{"gain_aug_db": 10, "arch": "transformer", "bias": "all", "qk_norm": false, "parallel_block": false, "moe": "top_k", "pooling": "mean", "num_labels": 51, "residual_init": "none", "epochs": 8.8, "final_lr_fraction": 0.1, "weight_decay": 0.0}
Rows from block 2, named by matrix and row number. Rows with one number belong to one attention dimension. Each number is 50 + 15 x the weight over the matrix's rms, rounded and kept within 0 to 99. All counts start at 0.
# v: attention value (model.blocks.2.attn.v.weight, 320x320), inputs 160-239
# proj: attention output (model.blocks.2.attn.proj.weight, 320x320, transposed), outputs 160-239
v.41:48 32 51 49 35 55 57 45 56 25 64 50 36 60 58 71 65 55 51 41 59 39 39 33 68 38 42 30 75 40 63 24 54 70 54 42 58 68 45 74 41 60 53 48 22 28 45 57 83 38 41 56 20 29 74 77 40 59 47 59 70 51 65 70 65 42 50 64 29 57 30 60 32 38 63 42 73 32 47 55
proj.41:49 36 50 48 41 65 66 36 48 65 47 44 49 36 35 61 27 30 84 48 33 44 38 28 45 51 23 60 54 38 32 46 56 36 51 42 67 41 32 32 52 45 53 43 55 39 36 69 43 35 63 39 58 31 79 39 55 49 43 36 60 35 40 36 70 28 53 50 73 34 49 63 48 54 42 73 58 62 23 58
v.42:31 58 48 61 51 26 15 64 75 15 34 35 76 48 58 66 56 37 40 56 40 35 51 49 41 50 66 72 53 14 34 70 53 24 52 32 58 49 61 43 48 43 37 51 43 42 42 52 55 52 89 16 54 40 51 54 20 40 25 48 39 62 19 28 50 78 52 44 63 62 69 42 76 40 28 33 22 43 31 35
proj.42:44 36 78 30 49 52 43 53 77 23 44 56 79 67 29 44 40 74 43 52 22 31 42 15 40 19 53 32 51 38 59 41 57 66 61 29 47 38 38 83 25 53 45 50 48 39 65 42 26 48 28 26 26 47 48 34 45 55 50 30 68 55 66 82 41 29 32 60 77 53 63 77 67 49 74 40 23 57 42 56
v.43:52 40 21 64 50 55 54 66 38 54 41 48 64 31 54 55 51 47 37 47 70 58 51 59 38 39 54 53 27 52 35 40 53 82 35 44 59 35 59 50 57 53 33 43 70 81 69 20 41 53 28 60 63 45 74 43 39 46 55 60 41 49 41 76 49 24 48 35 57 61 27 60 72 65 48 32 64 47 67 53
proj.43:48 67 43 41 45 33 37 76 65 43 65 53 60 69 40 49 35 46 58 32 67 51 64 42 41 54 30 73 82 65 46 56 46 37 52 55 61 45 28 48 45 50 58 48 63 27 55 35 43 52 48 29 52 55 47 70 30 44 56 29 46 55 49 47 57 66 60 44 51 52 31 36 47 66 33 44 67 46 65 53
v.44:52 35 51 35 38 57 58 21 51 35 66 57 58 34 43 46 38 40 58 47 64 55 48 55 49 63 33 37 58 87 70 48 31 58 41 43 74 23 56 54 41 52 76 23 64 69 20 40 35 60 34 51 47 34 41 43 47 58 57 60 66 35 45 52 46 28 50 25 57 46 45 60 38 58 29 39 61 23 46 51
proj.44:47 34 33 55 56 27 42 35 44 46 43 29 52 68 44 28 46 54 64 40 46 67 42 50 48 44 54 23 60 39 55 70 25 48 53 58 42 61 27 50 50 66 49 62 52 55 39 55 69 51 73 55 47 65 28 68 50 67 35 37 41 87 57 53 21 44 53 42 23 33 67 55 33 40 64 29 31 52 54 47
v.45:50 69 65 48 51 56 31 67 58 44 39 66 25 36 65 42 77 50 66 62 40 49 52 32 62 73 65 45 72 38 48 49 28 58 59 62 54 49 33 60 32 55 57 16 48 56 54 28 51 53 61 55 61 38 52 26 38 28 46 49 32 41 55 41 49 39 48 38 34 51 59 47 56 44 87 69 29 67 71 57
proj.45:69 43 79 65 35 63 65 48 38 41 50 31 53 52 69 48 62 55 38 26 69 64 47 66 44 36 75 59 47 57 34 58 60 55 49 54 59 58 47 49 84 46 60 75 51 56 52 43 55 33 49 58 41 57 45 65 25 80 48 50 31 38 72 33 68 38 44 43 54 50 19 21 61 53 62 49 52 53 54 40
v.46:52 47 23 64 55 64 41 60 63 78 73 48 37 46 55 35 33 45 36 58 54 71 48 45 40 70 61 61 51 42 58 43 48 18 38 37 62 65 40 20 55 72 38 43 65 58 65 14 77 56 43 65 34 61 62 50 26 17 41 50 37 40 64 54 41 80 47 51 46 70 43 74 71 56 47 41 63 64 53 41
proj.46:33 58 45 74 54 13 68 47 73 41 69 61 35 65 65 32 34 39 62 43 46 42 44 28 53 73 55 64 56 51 42 41 36 25 37 58 65 47 55 43 56 35 31 47 49 66 40 77 37 45 47 59 84 45 72 41 63 38 51 35 31 62 63 59 61 40 60 37 63 43 62 47 70 32 36 74 43 67 67 42
v.47:56 41 53 68 39 63 33 53 13 47 40 44 32 79 42 30 27 47 53 64 34 49 48 22 45 44 47 62 34 55 47 59 52 42 20 35 48 51 33 50 32 43 71 43 82 45 53 60 78 53 55 51 59 14 60 59 47 69 40 52 57 55 42 40 49 44 43 65 88 41 58 86 37 49 87 35 45 40 53 51
proj.47:44 43 20 71 59 61 52 66 45 55 58 38 60 59 61 41 44 65 61 46 39 70 31 55 45 76 51 37 65 53 61 20 52 48 50 66 60 60 79 36 35 37 63 39 58 04 51 61 73 27 19 40 30 52 48 42 39 66 35 57 61 47 44 44 41 20 52 15 37 15 50 41 71 53 57 61 67 62 57 56
v.48:27 58 47 52 78 73 59 49 39 89 38 54 52 57 32 45 76 38 55 45 56 53 60 70 32 68 58 57 70 31 44 49 62 24 36 35 65 51 32 36 48 45 21 22 30 67 78 70 48 35 51 36 34 45 64 54 36 65 61 52 54 41 57 52 44 60 58 42 44 58 62 36 46 44 14 59 59 67 34 41
proj.48:57 38 46 57 53 37 45 66 53 55 28 48 28 67 53 39 50 67 40 47 58 80 62 42 71 43 37 28 54 47 39 37 48 22 63 58 31 44 42 65 56 45 74 39 57 58 56 49 45 68 36 61 72 37 52 55 67 35 46 49 53 62 79 69 26 40 53 58 44 62 49 62 70 25 41 23 27 37 41 42
v.49:44 36 42 25 58 59 48 25 43 52 28 51 66 51 36 53 53 42 59 43 68 63 50 46 58 58 46 42 59 37 52 67 79 50 49 42 48 47 54 64 40 36 41 49 45 33 74 33 54 71 54 60 68 47 28 57 41 43 45 70 52 41 57 54 52 50 50 26 35 43 52 36 61 83 40 60 95 43 26 43
proj.49:51 67 47 49 40 41 28 40 52 58 49 68 46 50 38 19 39 38 67 39 48 33 63 40 39 72 66 42 33 36 68 32 46 38 68 47 24 53 38 61 84 64 29 60 50 51 66 56 58 44 34 50 40 23 40 55 60 35 52 65 72 60 56 45 63 56 59 69 55 39 51 31 58 39 58 43 35 57 60 33
v.50:36 69 27 18 44 48 51 60 44 29 50 31 47 52 58 51 45 39 56 36 44 46 34 59 55 59 44 47 54 47 74 58 64 38 29 30 70 31 60 22 47 47 56 30 63 43 41 53 69 55 67 63 57 67 76 27 69 59 48 36 28 70 51 34 65 51 46 46 33 59 36 62 62 27 49 55 46 61 78 71
proj.50:51 57 46 51 38 51 60 56 55 66 50 28 62 60 31 63 65 34 62 48 44 64 59 39 75 57 51 45 58 50 52 53 50 68 23 72 49 58 48 51 62 55 89 50 61 45 38 47 52 55 66 54 50 73 59 45 49 62 16 91 60 43 38 46 37 60 60 52 44 46 57 53 33 48 45 41 25 51 66 42
v.51:28 23 54 34 34 62 61 55 51 31 61 39 73 52 32 59 35 47 32 50 46 55 53 52 25 47 68 69 70 64 37 33 11 59 32 58 24 56 66 58 27 60 62 46 38 46 54 29 21 30 35 28 15 64 54 22 29 39 40 56 49 60 36 76 69 42 39 36 40 42 41 78 56 55 35 52 39 64 24 48
proj.51:60 51 36 05 33 53 73 41 62 59 44 44 71 37 58 57 18 44 65 53 23 42 56 49 50 53 44 32 51 36 81 37 73 46 58 04 60 54 47 51 35 37 42 67 79 58 55 54 57 51 34 57 73 45 47 55 39 37 80 82 46 41 36 69 40 29 48 63 81 64 15 53 71 39 45 25 39 60 70 40
v.52:66 53 26 46 49 68 51 32 51 51 57 79 63 42 53 35 57 41 83 52 57 43 43 33 47 52 42 72 51 23 24 76 44 27 55 46 45 47 77 73 25 27 65 31 83 56 32 20 54 36 40 66 82 48 40 63 60 56 47 76 34 44 70 51 64 47 56 41 43 66 54 44 26 45 45 60 79 28 72 49
proj.52:44 41 30 54 53 46 44 61 56 74 67 50 75 33 37 16 50 44 43 73 73 60 56 80 82 54 88 50 76 65 47 56 50 38 20 66 37 64 59 56 60 79 54 68 39 52 15 50 25 57 64 56 29 59 27 51 47 39 42 49 52 69 73 41 63 40 53 79 32 66 31 38 38 37 53 48 61 23 25 52
v.53:33 47 72 70 67 48 66 38 55 23 36 63 58 36 48 57 66 78 34 44 64 53 63 54 48 41 47 53 40 70 47 54 76 60 50 99 65 36 62 33 46 42 44 56 44 78 56 34 57 68 66 39 43 54 44 72 33 59 58 11 50 57 28 66 24 36 38 49 42 71 62 55 49 33 27 43 30 71 54 53
proj.53:67 46 55 58 45 47 51 09 40 57 67 34 41 62 48 58 27 63 48 46 67 56 56 42 40 40 69 31 43 55 38 54 71 58 45 27 38 59 46 43 69 55 68 34 59 54 58 38 55 49 49 46 57 27 30 50 25 58 79 54 70 56 28 39 35 67 58 50 80 46 49 26 43 62 58 35 59 49 63 56
v.54:59 36 56 57 52 28 32 55 57 45 66 73 75 48 46 52 42 71 97 67 48 44 59 38 49 48 64 23 29 79 53 63 57 49 53 37 46 71 66 31 48 63 37 50 75 59 45 49 45 44 39 59 54 77 49 40 33 44 59 69 63 71 38 71 71 48 66 48 44 48 39 61 29 51 33 79 47 31 30 64
proj.54:27 31 44 66 17 38 37 27 54 55 39 78 41 24 34 64 72 61 30 37 35 47 58 26 26 28 59 53 44 45 56 58 76 55 60 41 29 41 56 62 42 24 61 61 62 54 61 45 33 46 40 40 49 35 53 65 34 61 39 53 76 38 25 55 40 71 37 62 71 48 41 60 44 59 28 00 52 54 48 78
v.55:62 50 47 36 45 50 58 32 59 14 73 29 54 70 35 46 34 44 43 60 63 55 44 36 65 46 23 55 77 44 58 78 62 48 44 53 37 67 25 71 59 50 55 43 41 60 49 69 67 87 64 49 67 43 64 58 29 45 41 46 58 43 16 62 40 34 30 40 44 24 47 40 54 66 63 38 34 54 44 40
proj.55:50 45 20 36 44 69 66 71 39 53 60 64 84 10 26 56 68 54 30 42 55 42 36 40 49 65 54 59 54 48 52 31 51 56 70 15 43 52 45 64 68 71 52 64 59 67 63 22 44 32 47 41 28 66 56 65 38 36 46 61 63 45 79 94 54 50 50 76 55 40 44 32 60 58 51 54 41 28 34 57
v.56:36 28 39 53 41 59 74 83 49 49 38 23 56 42 89 39 39 53 55 29 27 61 39 62 31 70 26 75 34 52 55 48 51 53 48 22 43 33 60 47 42 40 67 44 46 54 38 52 63 52 20 83 60 59 78 37 57 69 54 52 43 89 40 29 46 73 23 56 37 74 33 64 47 41 79 77 59 44 35 42
proj.56:87 63 61 85 40 39 48 38 83 37 54 52 55 46 58 50 44 42 40 52 72 30 48 97 55 50 55 41 65 50 43 36 55 45 67 72 42 57 41 25 49 59 46 59 56 28 62 77 46 43 59 47 35 44 67 32 63 65 62 56 66 12 69 31 39 76 38 44 51 84 33 62 51 54 63 60 61 24 76 19
v.57:45 56 17 03 72 45 58 52 56 53 53 39 50 44 60 59 45 66 52 42 63 25 39 49 42 80 39 54 28 31 51 59 43 43 60 59 39 39 30 27 62 41 86 81 45 34 34 27 60 61 51 51 40 59 47 45 57 45 45 72 37 29 30 29 35 22 53 52 56 47 63 71 28 52 65 38 36 40 57 41
proj.57:57 71 28 48 51 57 50 50 42 37 67 62 48 53 50 69 49 52 40 09 66 82 64 39 85 58 58 27 53 46 57 56 58 68 30 68 22 35 92 59 65 71 36 67 71 78 48 44 07 49 53 73 41 57 44 75 17 36 49 35 56 60 68 70 54 51 27 69 63 27 57 22 61 31 57 62 40 47 45 56
v.58:74 23 71 40 36 39 61 74 52 42 44 54 35 72 47 48 12 48 51 49 54 69 67 53 65 48 57 38 73 60 54 54 33 51 33 54 66 51 53 51 43 75 46 32 37 39 54 55 39 58 31 53 54 42 54 50 35 33 49 67 57 35 60 55 51 56 63 70 32 27 45 51 70 42 72 70 48 57 30 61
proj.58:40 66 54 31 44 70 54 43 23 50 38 67 61 48 45 81 60 53 73 44 53 52 35 50 56 52 56 62 42 56 45 36 57 50 55 54 43 38 47 38 41 32 55 67 46 39 48 91 28 46 61 31 58 44 72 55 64 39 54 44 67 54 75 69 55 48 70 39 72 62 40 49 36 45 64 47 48 61 54 51
v.59:14 41 62 24 43 55 35 21 42 44 21 49 86 17 61 40 54 61 64 27 71 37 44 59 48 59 67 46 40 56 63 22 43 56 56 50 31 64 36 50 56 54 40 65 53 35 94 25 29 63 24 38 39 37 61 68 35 70 59 52 45 51 48 55 40 37 66 38 34 51 31 50 58 59 41 39 59 26 41 34
proj.59:55 58 47 30 68 54 25 40 48 37 64 58 58 58 51 41 34 66 22 43 54 18 54 55 26 59 54 53 85 54 52 79 50 42 61 47 13 35 25 49 66 44 17 31 31 76 32 30 62 58 49 58 63 47 46 49 39 73 61 51 73 35 41 55 64 38 29 74 45 73 34 24 57 71 29 43 38 60 48 48
v.60:51 49 36 48 60 53 42 59 69 34 33 67 54 83 64 61 76 59 33 56 40 64 58 45 44 54 52 33 90 70 34 45 50 66 74 45 36 24 56 09 50 39 53 63 53 38 55 47 76 30 52 45 33 39 57 42 37 52 55 43 53 69 54 63 45 61 55 48 42 36 51 90 45 56 62 49 33 49 49 79
proj.60:44 54 44 43 63 20 65 57 45 69 23 73 28 52 29 83 53 44 56 45 32 56 51 50 51 55 49 61 26 37 50 65 71 64 32 46 66 44 74 53 32 29 60 60 64 60 66 49 60 59 47 67 82 47 41 37 62 52 69 65 46 50 51 61 32 62 37 50 39 43 81 57 62 41 30 39 78 82 29 50