From a checkpoint of a small multi-label audio tagger.
Model: 24.8M parameters, norm layernorm, num experts 32, layers 12, width 320.
Training: muon at rate 0.021, 5400 steps, batches of 64.
Rows from block 7, named by matrix and row number. Rows with one number belong to one attention dimension. Each number is 200 + 20 x the weight over its row's rms, rounded and kept within 0 to 999. All counts start at 0. After the name is the row's rms in percent of the matrix's.
# v: attention value (model.blocks.7.attn.v.weight, 320x320), inputs 160-319
# proj: attention output (model.blocks.7.attn.proj.weight, 320x320, transposed), outputs 160-319
v.176,099,182,232,180,224,202,203,191,187,220,226,190,233,196,201,216,171,185,193,208,194,210,220,196,223,164,182,215,212,242,173,198,206,187,225,215,210,209,216,192,236,179,183,214,205,235,217,222,188,184,194,214,201,180,202,174,153,175,170,222,190,186,188,191,207,201,205,209,189,178,194,197,184,247,228,214,234,198,200,189,203,182,178,200,209,228,180,232,215,195,223,213,216,204,184,198,209,184,171,210,187,213,218,184,229,204,241,176,209,196,206,212,205,200,199,178,173,176,167,247,196,148,177,205,205,246,190,229,211,171,194,196,223,170,197,177,172,196,209,194,201,194,177,249,205,188,186,217,179,193,197,205,194,189,192,206,208,201,211,138,217
proj.176,100,202,169,213,210,228,204,196,200,198,152,211,202,204,203,190,227,234,196,188,207,190,180,182,196,216,212,192,189,188,225,168,188,201,182,185,198,237,202,201,176,220,200,198,177,162,197,180,183,230,189,186,181,201,196,208,231,221,209,196,213,185,208,209,214,198,207,176,193,193,206,214,200,173,203,235,156,211,222,203,201,194,215,212,185,196,172,190,183,225,187,163,217,174,200,215,214,196,244,216,216,218,211,228,205,222,163,197,221,209,171,197,172,187,209,209,228,226,218,173,223,206,215,194,208,173,162,144,210,202,165,188,170,192,227,210,211,206,179,205,191,184,195,171,198,224,234,189,212,204,195,207,188,228,229,218,161,212,184,224,162
v.177,098,211,178,221,211,180,206,208,218,169,199,214,185,189,192,185,211,196,206,181,218,174,197,192,153,216,198,206,210,203,210,200,182,236,173,221,165,200,194,196,165,190,196,203,179,236,183,178,200,203,227,180,193,191,157,214,231,205,204,204,172,214,209,201,203,190,163,206,228,184,195,212,169,184,183,181,203,200,207,180,228,178,188,185,230,223,148,206,179,175,194,197,251,130,198,211,229,236,194,167,211,221,208,188,197,156,205,178,165,184,204,206,174,209,201,229,216,186,201,209,229,222,188,226,177,171,213,195,199,225,215,219,155,233,232,202,200,207,172,201,209,198,196,208,194,194,184,179,202,200,214,212,205,203,193,226,207,225,195,217,205
proj.177,101,196,216,187,187,203,194,199,182,215,215,173,188,194,194,215,219,183,253,195,190,171,197,204,208,208,188,221,180,220,188,218,233,157,221,189,239,209,189,245,208,222,186,179,214,188,229,170,179,176,216,163,230,202,229,211,209,176,218,180,223,164,200,192,182,215,207,166,180,202,214,225,202,208,234,206,151,180,177,182,172,224,214,197,214,164,197,208,209,214,221,228,201,272,197,222,179,204,215,208,188,186,183,198,149,200,219,205,213,209,240,219,214,208,209,191,170,193,205,208,194,165,201,176,173,228,204,207,196,174,182,196,207,204,207,188,182,194,222,194,211,205,172,197,205,210,200,206,222,188,212,159,218,221,222,184,213,184,199,180,201
v.178,091,241,201,206,202,154,204,203,175,190,201,234,170,174,204,173,195,217,208,208,210,204,181,200,198,166,219,178,239,190,203,191,204,178,189,189,218,193,228,207,200,231,174,223,201,188,195,196,194,210,181,200,212,201,149,225,201,184,225,218,215,195,186,200,186,204,193,188,186,236,155,243,223,192,211,190,197,197,191,209,192,206,234,202,242,213,160,211,195,218,210,211,218,209,201,192,190,243,237,189,205,205,248,165,189,205,187,211,224,175,190,210,177,227,232,185,220,188,215,201,184,169,180,202,180,224,201,204,183,201,211,198,175,207,187,213,247,232,176,219,175,223,184,188,204,230,219,180,266,203,202,216,177,205,198,205,191,190,182,213,192
proj.178,096,185,183,208,213,199,191,235,220,201,226,140,171,222,190,233,194,200,179,209,197,206,215,193,181,206,178,195,193,190,209,202,180,200,199,220,180,213,188,181,199,208,193,199,193,234,229,158,215,190,217,232,175,175,226,198,193,181,184,200,206,233,225,177,176,231,211,188,183,196,216,154,189,164,174,221,215,216,193,210,186,210,183,214,168,193,224,220,193,203,241,200,178,207,193,203,193,181,186,201,207,216,182,232,228,193,228,155,203,205,228,207,183,174,191,178,184,198,197,205,221,218,241,217,230,179,243,209,217,190,212,217,232,186,212,156,178,182,190,195,230,195,196,207,224,178,189,202,165,181,192,187,216,188,193,192,196,207,205,157,229
v.179,100,159,226,245,207,217,205,168,190,232,248,161,221,141,195,190,198,201,208,231,226,194,206,218,208,190,198,212,220,223,199,245,199,231,199,194,210,224,207,193,224,154,210,160,210,192,208,208,195,192,230,222,245,194,202,211,184,185,163,207,201,155,203,186,224,164,207,203,240,190,214,151,233,177,208,189,187,203,197,169,200,232,176,179,160,167,202,183,177,237,156,191,243,199,170,225,208,154,200,230,185,217,182,223,194,212,200,193,191,218,213,180,216,173,217,221,212,232,208,204,167,221,240,228,187,203,159,219,186,191,188,224,218,189,238,212,169,214,197,157,196,200,220,185,205,207,251,205,181,196,214,214,237,203,230,190,209,189,205,212,205
proj.179,094,195,184,193,229,216,181,214,232,223,186,200,196,216,218,224,165,195,191,188,239,204,199,203,173,222,183,187,193,229,197,152,179,169,196,192,177,203,202,193,200,220,194,209,186,193,192,205,185,181,176,167,168,203,234,220,175,204,206,170,214,217,209,191,201,208,133,227,178,192,171,227,178,247,200,171,245,177,203,185,222,155,203,188,206,179,183,163,197,188,228,204,223,211,196,194,214,206,210,216,227,158,201,182,191,200,212,188,219,198,189,157,205,182,190,205,201,199,186,174,225,220,183,152,193,177,219,179,177,210,208,184,175,194,178,223,188,193,209,216,212,186,194,195,216,191,175,213,207,174,188,187,178,192,195,216,186,197,177,216,233
v.180,094,180,189,178,213,135,164,185,211,214,188,216,170,174,224,207,212,239,217,206,191,191,222,213,215,178,212,207,198,186,204,225,210,178,227,165,195,205,157,219,210,211,179,188,188,204,209,183,179,183,179,188,178,217,208,194,184,218,179,239,190,217,200,190,182,207,202,209,199,205,214,186,199,234,209,192,211,188,221,243,213,204,178,240,220,199,224,200,180,186,227,212,158,223,220,174,174,182,165,205,204,196,233,188,203,220,216,206,234,228,168,202,179,232,221,213,181,187,219,196,198,209,173,170,201,215,228,195,231,181,195,202,155,191,158,220,180,164,209,194,204,191,206,197,178,218,237,157,167,195,230,197,176,204,177,148,197,195,186,219,209
proj.180,100,207,215,233,184,229,189,207,205,194,206,204,219,182,191,183,219,205,187,180,155,211,178,180,178,218,223,202,199,213,176,214,203,228,164,198,210,175,206,156,170,192,216,213,229,168,175,195,206,225,210,175,214,193,192,206,200,205,201,194,183,188,199,221,204,233,186,178,208,211,201,164,167,171,188,212,203,208,181,163,202,180,199,213,190,244,187,222,231,190,154,197,201,190,217,231,233,241,191,199,197,216,162,216,235,183,200,193,179,208,230,204,196,198,195,153,202,198,187,183,167,169,237,192,188,192,192,188,188,213,223,194,216,209,247,175,243,235,177,203,204,203,185,201,214,220,158,210,202,204,144,221,205,170,204,227,190,208,230,217,171
v.181,093,218,213,199,212,218,182,177,208,187,203,163,174,246,238,191,218,203,170,189,181,210,166,239,211,187,168,232,181,193,214,187,184,194,177,212,180,190,231,204,247,191,224,232,195,251,194,239,224,179,194,199,207,205,203,184,214,201,218,201,188,179,226,177,231,203,238,205,223,206,188,214,216,200,178,256,227,208,224,202,216,191,185,177,172,235,202,186,192,183,204,174,190,210,213,205,225,201,207,222,213,231,206,214,208,187,199,183,187,166,205,192,199,211,208,212,177,198,184,179,207,186,218,224,193,193,171,197,193,193,191,192,226,198,192,200,188,222,255,183,207,201,231,178,199,207,189,204,197,215,188,198,202,199,213,176,179,214,198,204,160
proj.181,099,194,206,209,200,184,193,213,219,225,203,204,240,213,178,162,189,205,206,228,218,172,219,170,212,187,172,170,188,193,211,200,229,200,192,155,204,219,205,202,197,217,198,179,218,196,205,183,190,191,186,194,219,187,218,178,172,200,214,201,201,192,170,212,155,202,187,212,200,200,214,193,205,216,224,176,173,197,166,209,215,212,187,238,204,175,168,196,187,175,201,189,212,234,189,214,202,207,194,166,178,170,187,192,211,183,199,224,203,186,201,251,218,203,221,216,210,172,212,202,182,204,173,210,167,184,185,236,214,215,188,206,159,229,195,174,177,211,160,178,226,197,187,211,181,171,199,199,211,197,209,174,218,197,231,246,213,189,214,231,201
v.182,096,191,201,211,175,205,187,198,211,193,208,178,213,174,222,193,151,197,199,240,238,223,177,213,197,161,193,165,206,184,204,215,224,193,210,207,211,207,169,185,209,228,183,201,201,194,212,173,176,219,208,218,225,240,224,242,184,211,215,233,194,178,202,205,240,200,151,210,182,188,196,162,204,203,226,185,178,230,172,201,206,219,187,188,212,206,197,185,168,219,190,191,236,187,208,228,167,185,184,235,160,225,236,170,219,235,205,199,220,187,224,201,199,174,208,175,202,189,202,196,154,215,178,204,189,194,172,216,200,231,188,206,216,201,218,196,221,182,180,199,221,190,199,196,205,199,250,239,201,180,207,201,185,186,187,172,223,196,167,214,194
proj.182,097,213,164,207,208,165,215,205,174,173,171,234,166,214,158,210,214,213,192,168,188,188,218,197,200,203,195,191,220,221,197,193,192,230,226,186,191,188,211,195,226,216,223,242,192,200,189,198,209,187,202,229,170,153,174,184,243,203,218,174,245,183,242,200,183,180,210,193,208,210,200,195,190,184,211,223,232,172,215,210,194,208,193,205,205,190,224,193,207,182,228,220,166,209,171,207,209,213,205,190,215,204,191,201,201,179,194,199,190,217,180,213,191,202,199,176,216,210,159,213,224,215,195,182,195,225,180,176,193,191,213,216,211,189,203,199,203,202,209,209,230,205,196,174,231,190,164,191,177,187,198,211,225,194,211,244,198,208,215,221,267
v.183,100,203,216,208,205,204,172,187,193,244,239,179,186,166,239,209,215,180,223,207,227,177,209,199,195,168,200,187,217,193,199,207,196,207,239,176,221,160,171,211,203,188,219,245,179,213,197,194,265,203,188,226,222,184,163,211,209,167,172,217,191,209,210,206,210,204,224,211,198,208,230,202,227,196,206,209,179,162,185,213,168,192,211,199,197,232,189,235,193,185,203,193,176,229,220,193,170,201,204,200,203,212,222,181,192,221,200,206,203,197,208,197,194,217,201,195,193,211,215,185,202,145,191,212,210,198,198,199,195,192,188,213,192,177,219,198,216,210,216,222,185,196,181,231,215,155,228,202,184,229,185,193,227,195,217,207,183,189,201,212,199
proj.183,098,220,175,184,242,197,223,208,213,192,180,198,177,208,175,219,190,225,167,206,179,201,194,178,194,214,192,232,191,180,169,201,207,200,178,226,162,229,225,162,219,194,226,182,195,175,202,174,161,231,196,202,206,210,198,194,196,190,198,187,188,193,218,208,171,188,209,209,202,225,184,258,214,177,172,195,180,217,209,233,198,190,198,210,209,201,217,199,222,215,188,178,224,190,209,214,157,180,219,200,180,203,190,219,203,177,220,195,181,188,196,194,197,172,201,185,186,209,192,228,190,223,183,165,198,193,189,183,237,185,173,190,216,213,187,207,189,191,210,161,216,183,203,166,204,235,208,164,218,201,202,210,177,191,220,169,213,149,207,202,206
v.184,099,224,199,176,149,211,190,200,206,173,158,206,198,243,199,187,173,184,209,220,203,215,194,196,215,227,229,206,193,188,203,191,214,221,213,227,236,158,205,203,205,208,185,241,170,173,217,227,183,190,169,211,184,228,206,212,213,210,207,193,205,211,196,206,212,206,203,207,174,226,184,211,203,234,206,202,195,207,197,236,183,185,204,209,201,175,193,207,223,183,218,212,191,207,209,199,185,250,176,207,236,188,213,199,208,150,186,251,222,200,197,194,175,188,174,182,182,181,184,189,198,195,201,169,199,173,225,177,190,221,226,178,194,193,175,260,220,183,207,207,214,216,195,196,202,213,199,206,184,199,178,174,178,239,163,207,163,236,226,160,202
proj.184,102,214,185,200,178,173,189,227,179,210,195,201,204,171,197,186,219,216,203,193,149,214,212,187,220,148,229,185,184,191,172,210,221,200,210,181,185,231,218,227,222,173,217,215,238,187,177,186,202,223,224,217,204,186,209,222,190,192,187,226,186,203,209,171,203,216,213,206,230,213,230,199,204,160,179,206,185,218,205,199,204,210,192,189,218,263,214,206,193,238,188,230,208,200,230,201,175,210,183,210,149,227,196,213,209,214,231,180,164,180,196,202,189,211,204,210,203,148,204,218,200,201,176,220,241,214,186,197,231,181,157,196,227,212,178,156,207,220,214,198,157,190,208,195,196,200,195,169,226,205,236,218,211,162,205,171,232,144,177,213,210
v.185,098,200,222,209,246,193,195,227,193,202,195,164,200,179,195,181,215,195,208,192,194,163,208,152,205,196,167,206,218,229,199,208,193,194,184,217,202,171,162,212,225,239,226,175,225,202,186,188,242,195,208,201,211,175,169,175,186,188,183,180,193,195,205,216,188,221,208,193,220,192,206,192,211,186,217,221,219,163,203,216,213,215,207,221,183,253,198,173,213,213,238,203,194,197,183,214,195,191,192,179,229,234,206,217,194,202,207,199,217,177,214,191,212,214,215,215,217,246,188,220,199,191,242,195,217,192,205,173,178,194,217,247,173,166,201,200,149,200,231,205,242,183,191,215,194,181,153,215,187,193,204,196,235,201,188,226,187,203,204,173,150
proj.185,098,207,189,203,218,231,190,215,193,212,214,236,219,218,188,213,229,207,156,207,197,220,193,213,183,205,236,223,187,228,166,191,208,215,206,162,222,190,196,171,187,191,188,211,183,217,235,199,173,193,175,191,188,191,215,171,162,202,198,206,192,203,184,205,185,176,198,222,153,196,182,198,207,240,230,211,199,222,191,201,147,219,205,203,197,178,185,230,213,141,159,206,213,189,185,189,231,223,202,211,217,178,192,194,191,194,192,180,180,234,197,212,233,198,192,218,218,210,230,184,205,176,184,232,201,214,183,206,255,208,193,213,197,185,210,207,214,182,193,181,212,186,182,202,176,232,226,205,209,191,197,181,162,188,219,182,188,216,191,190,186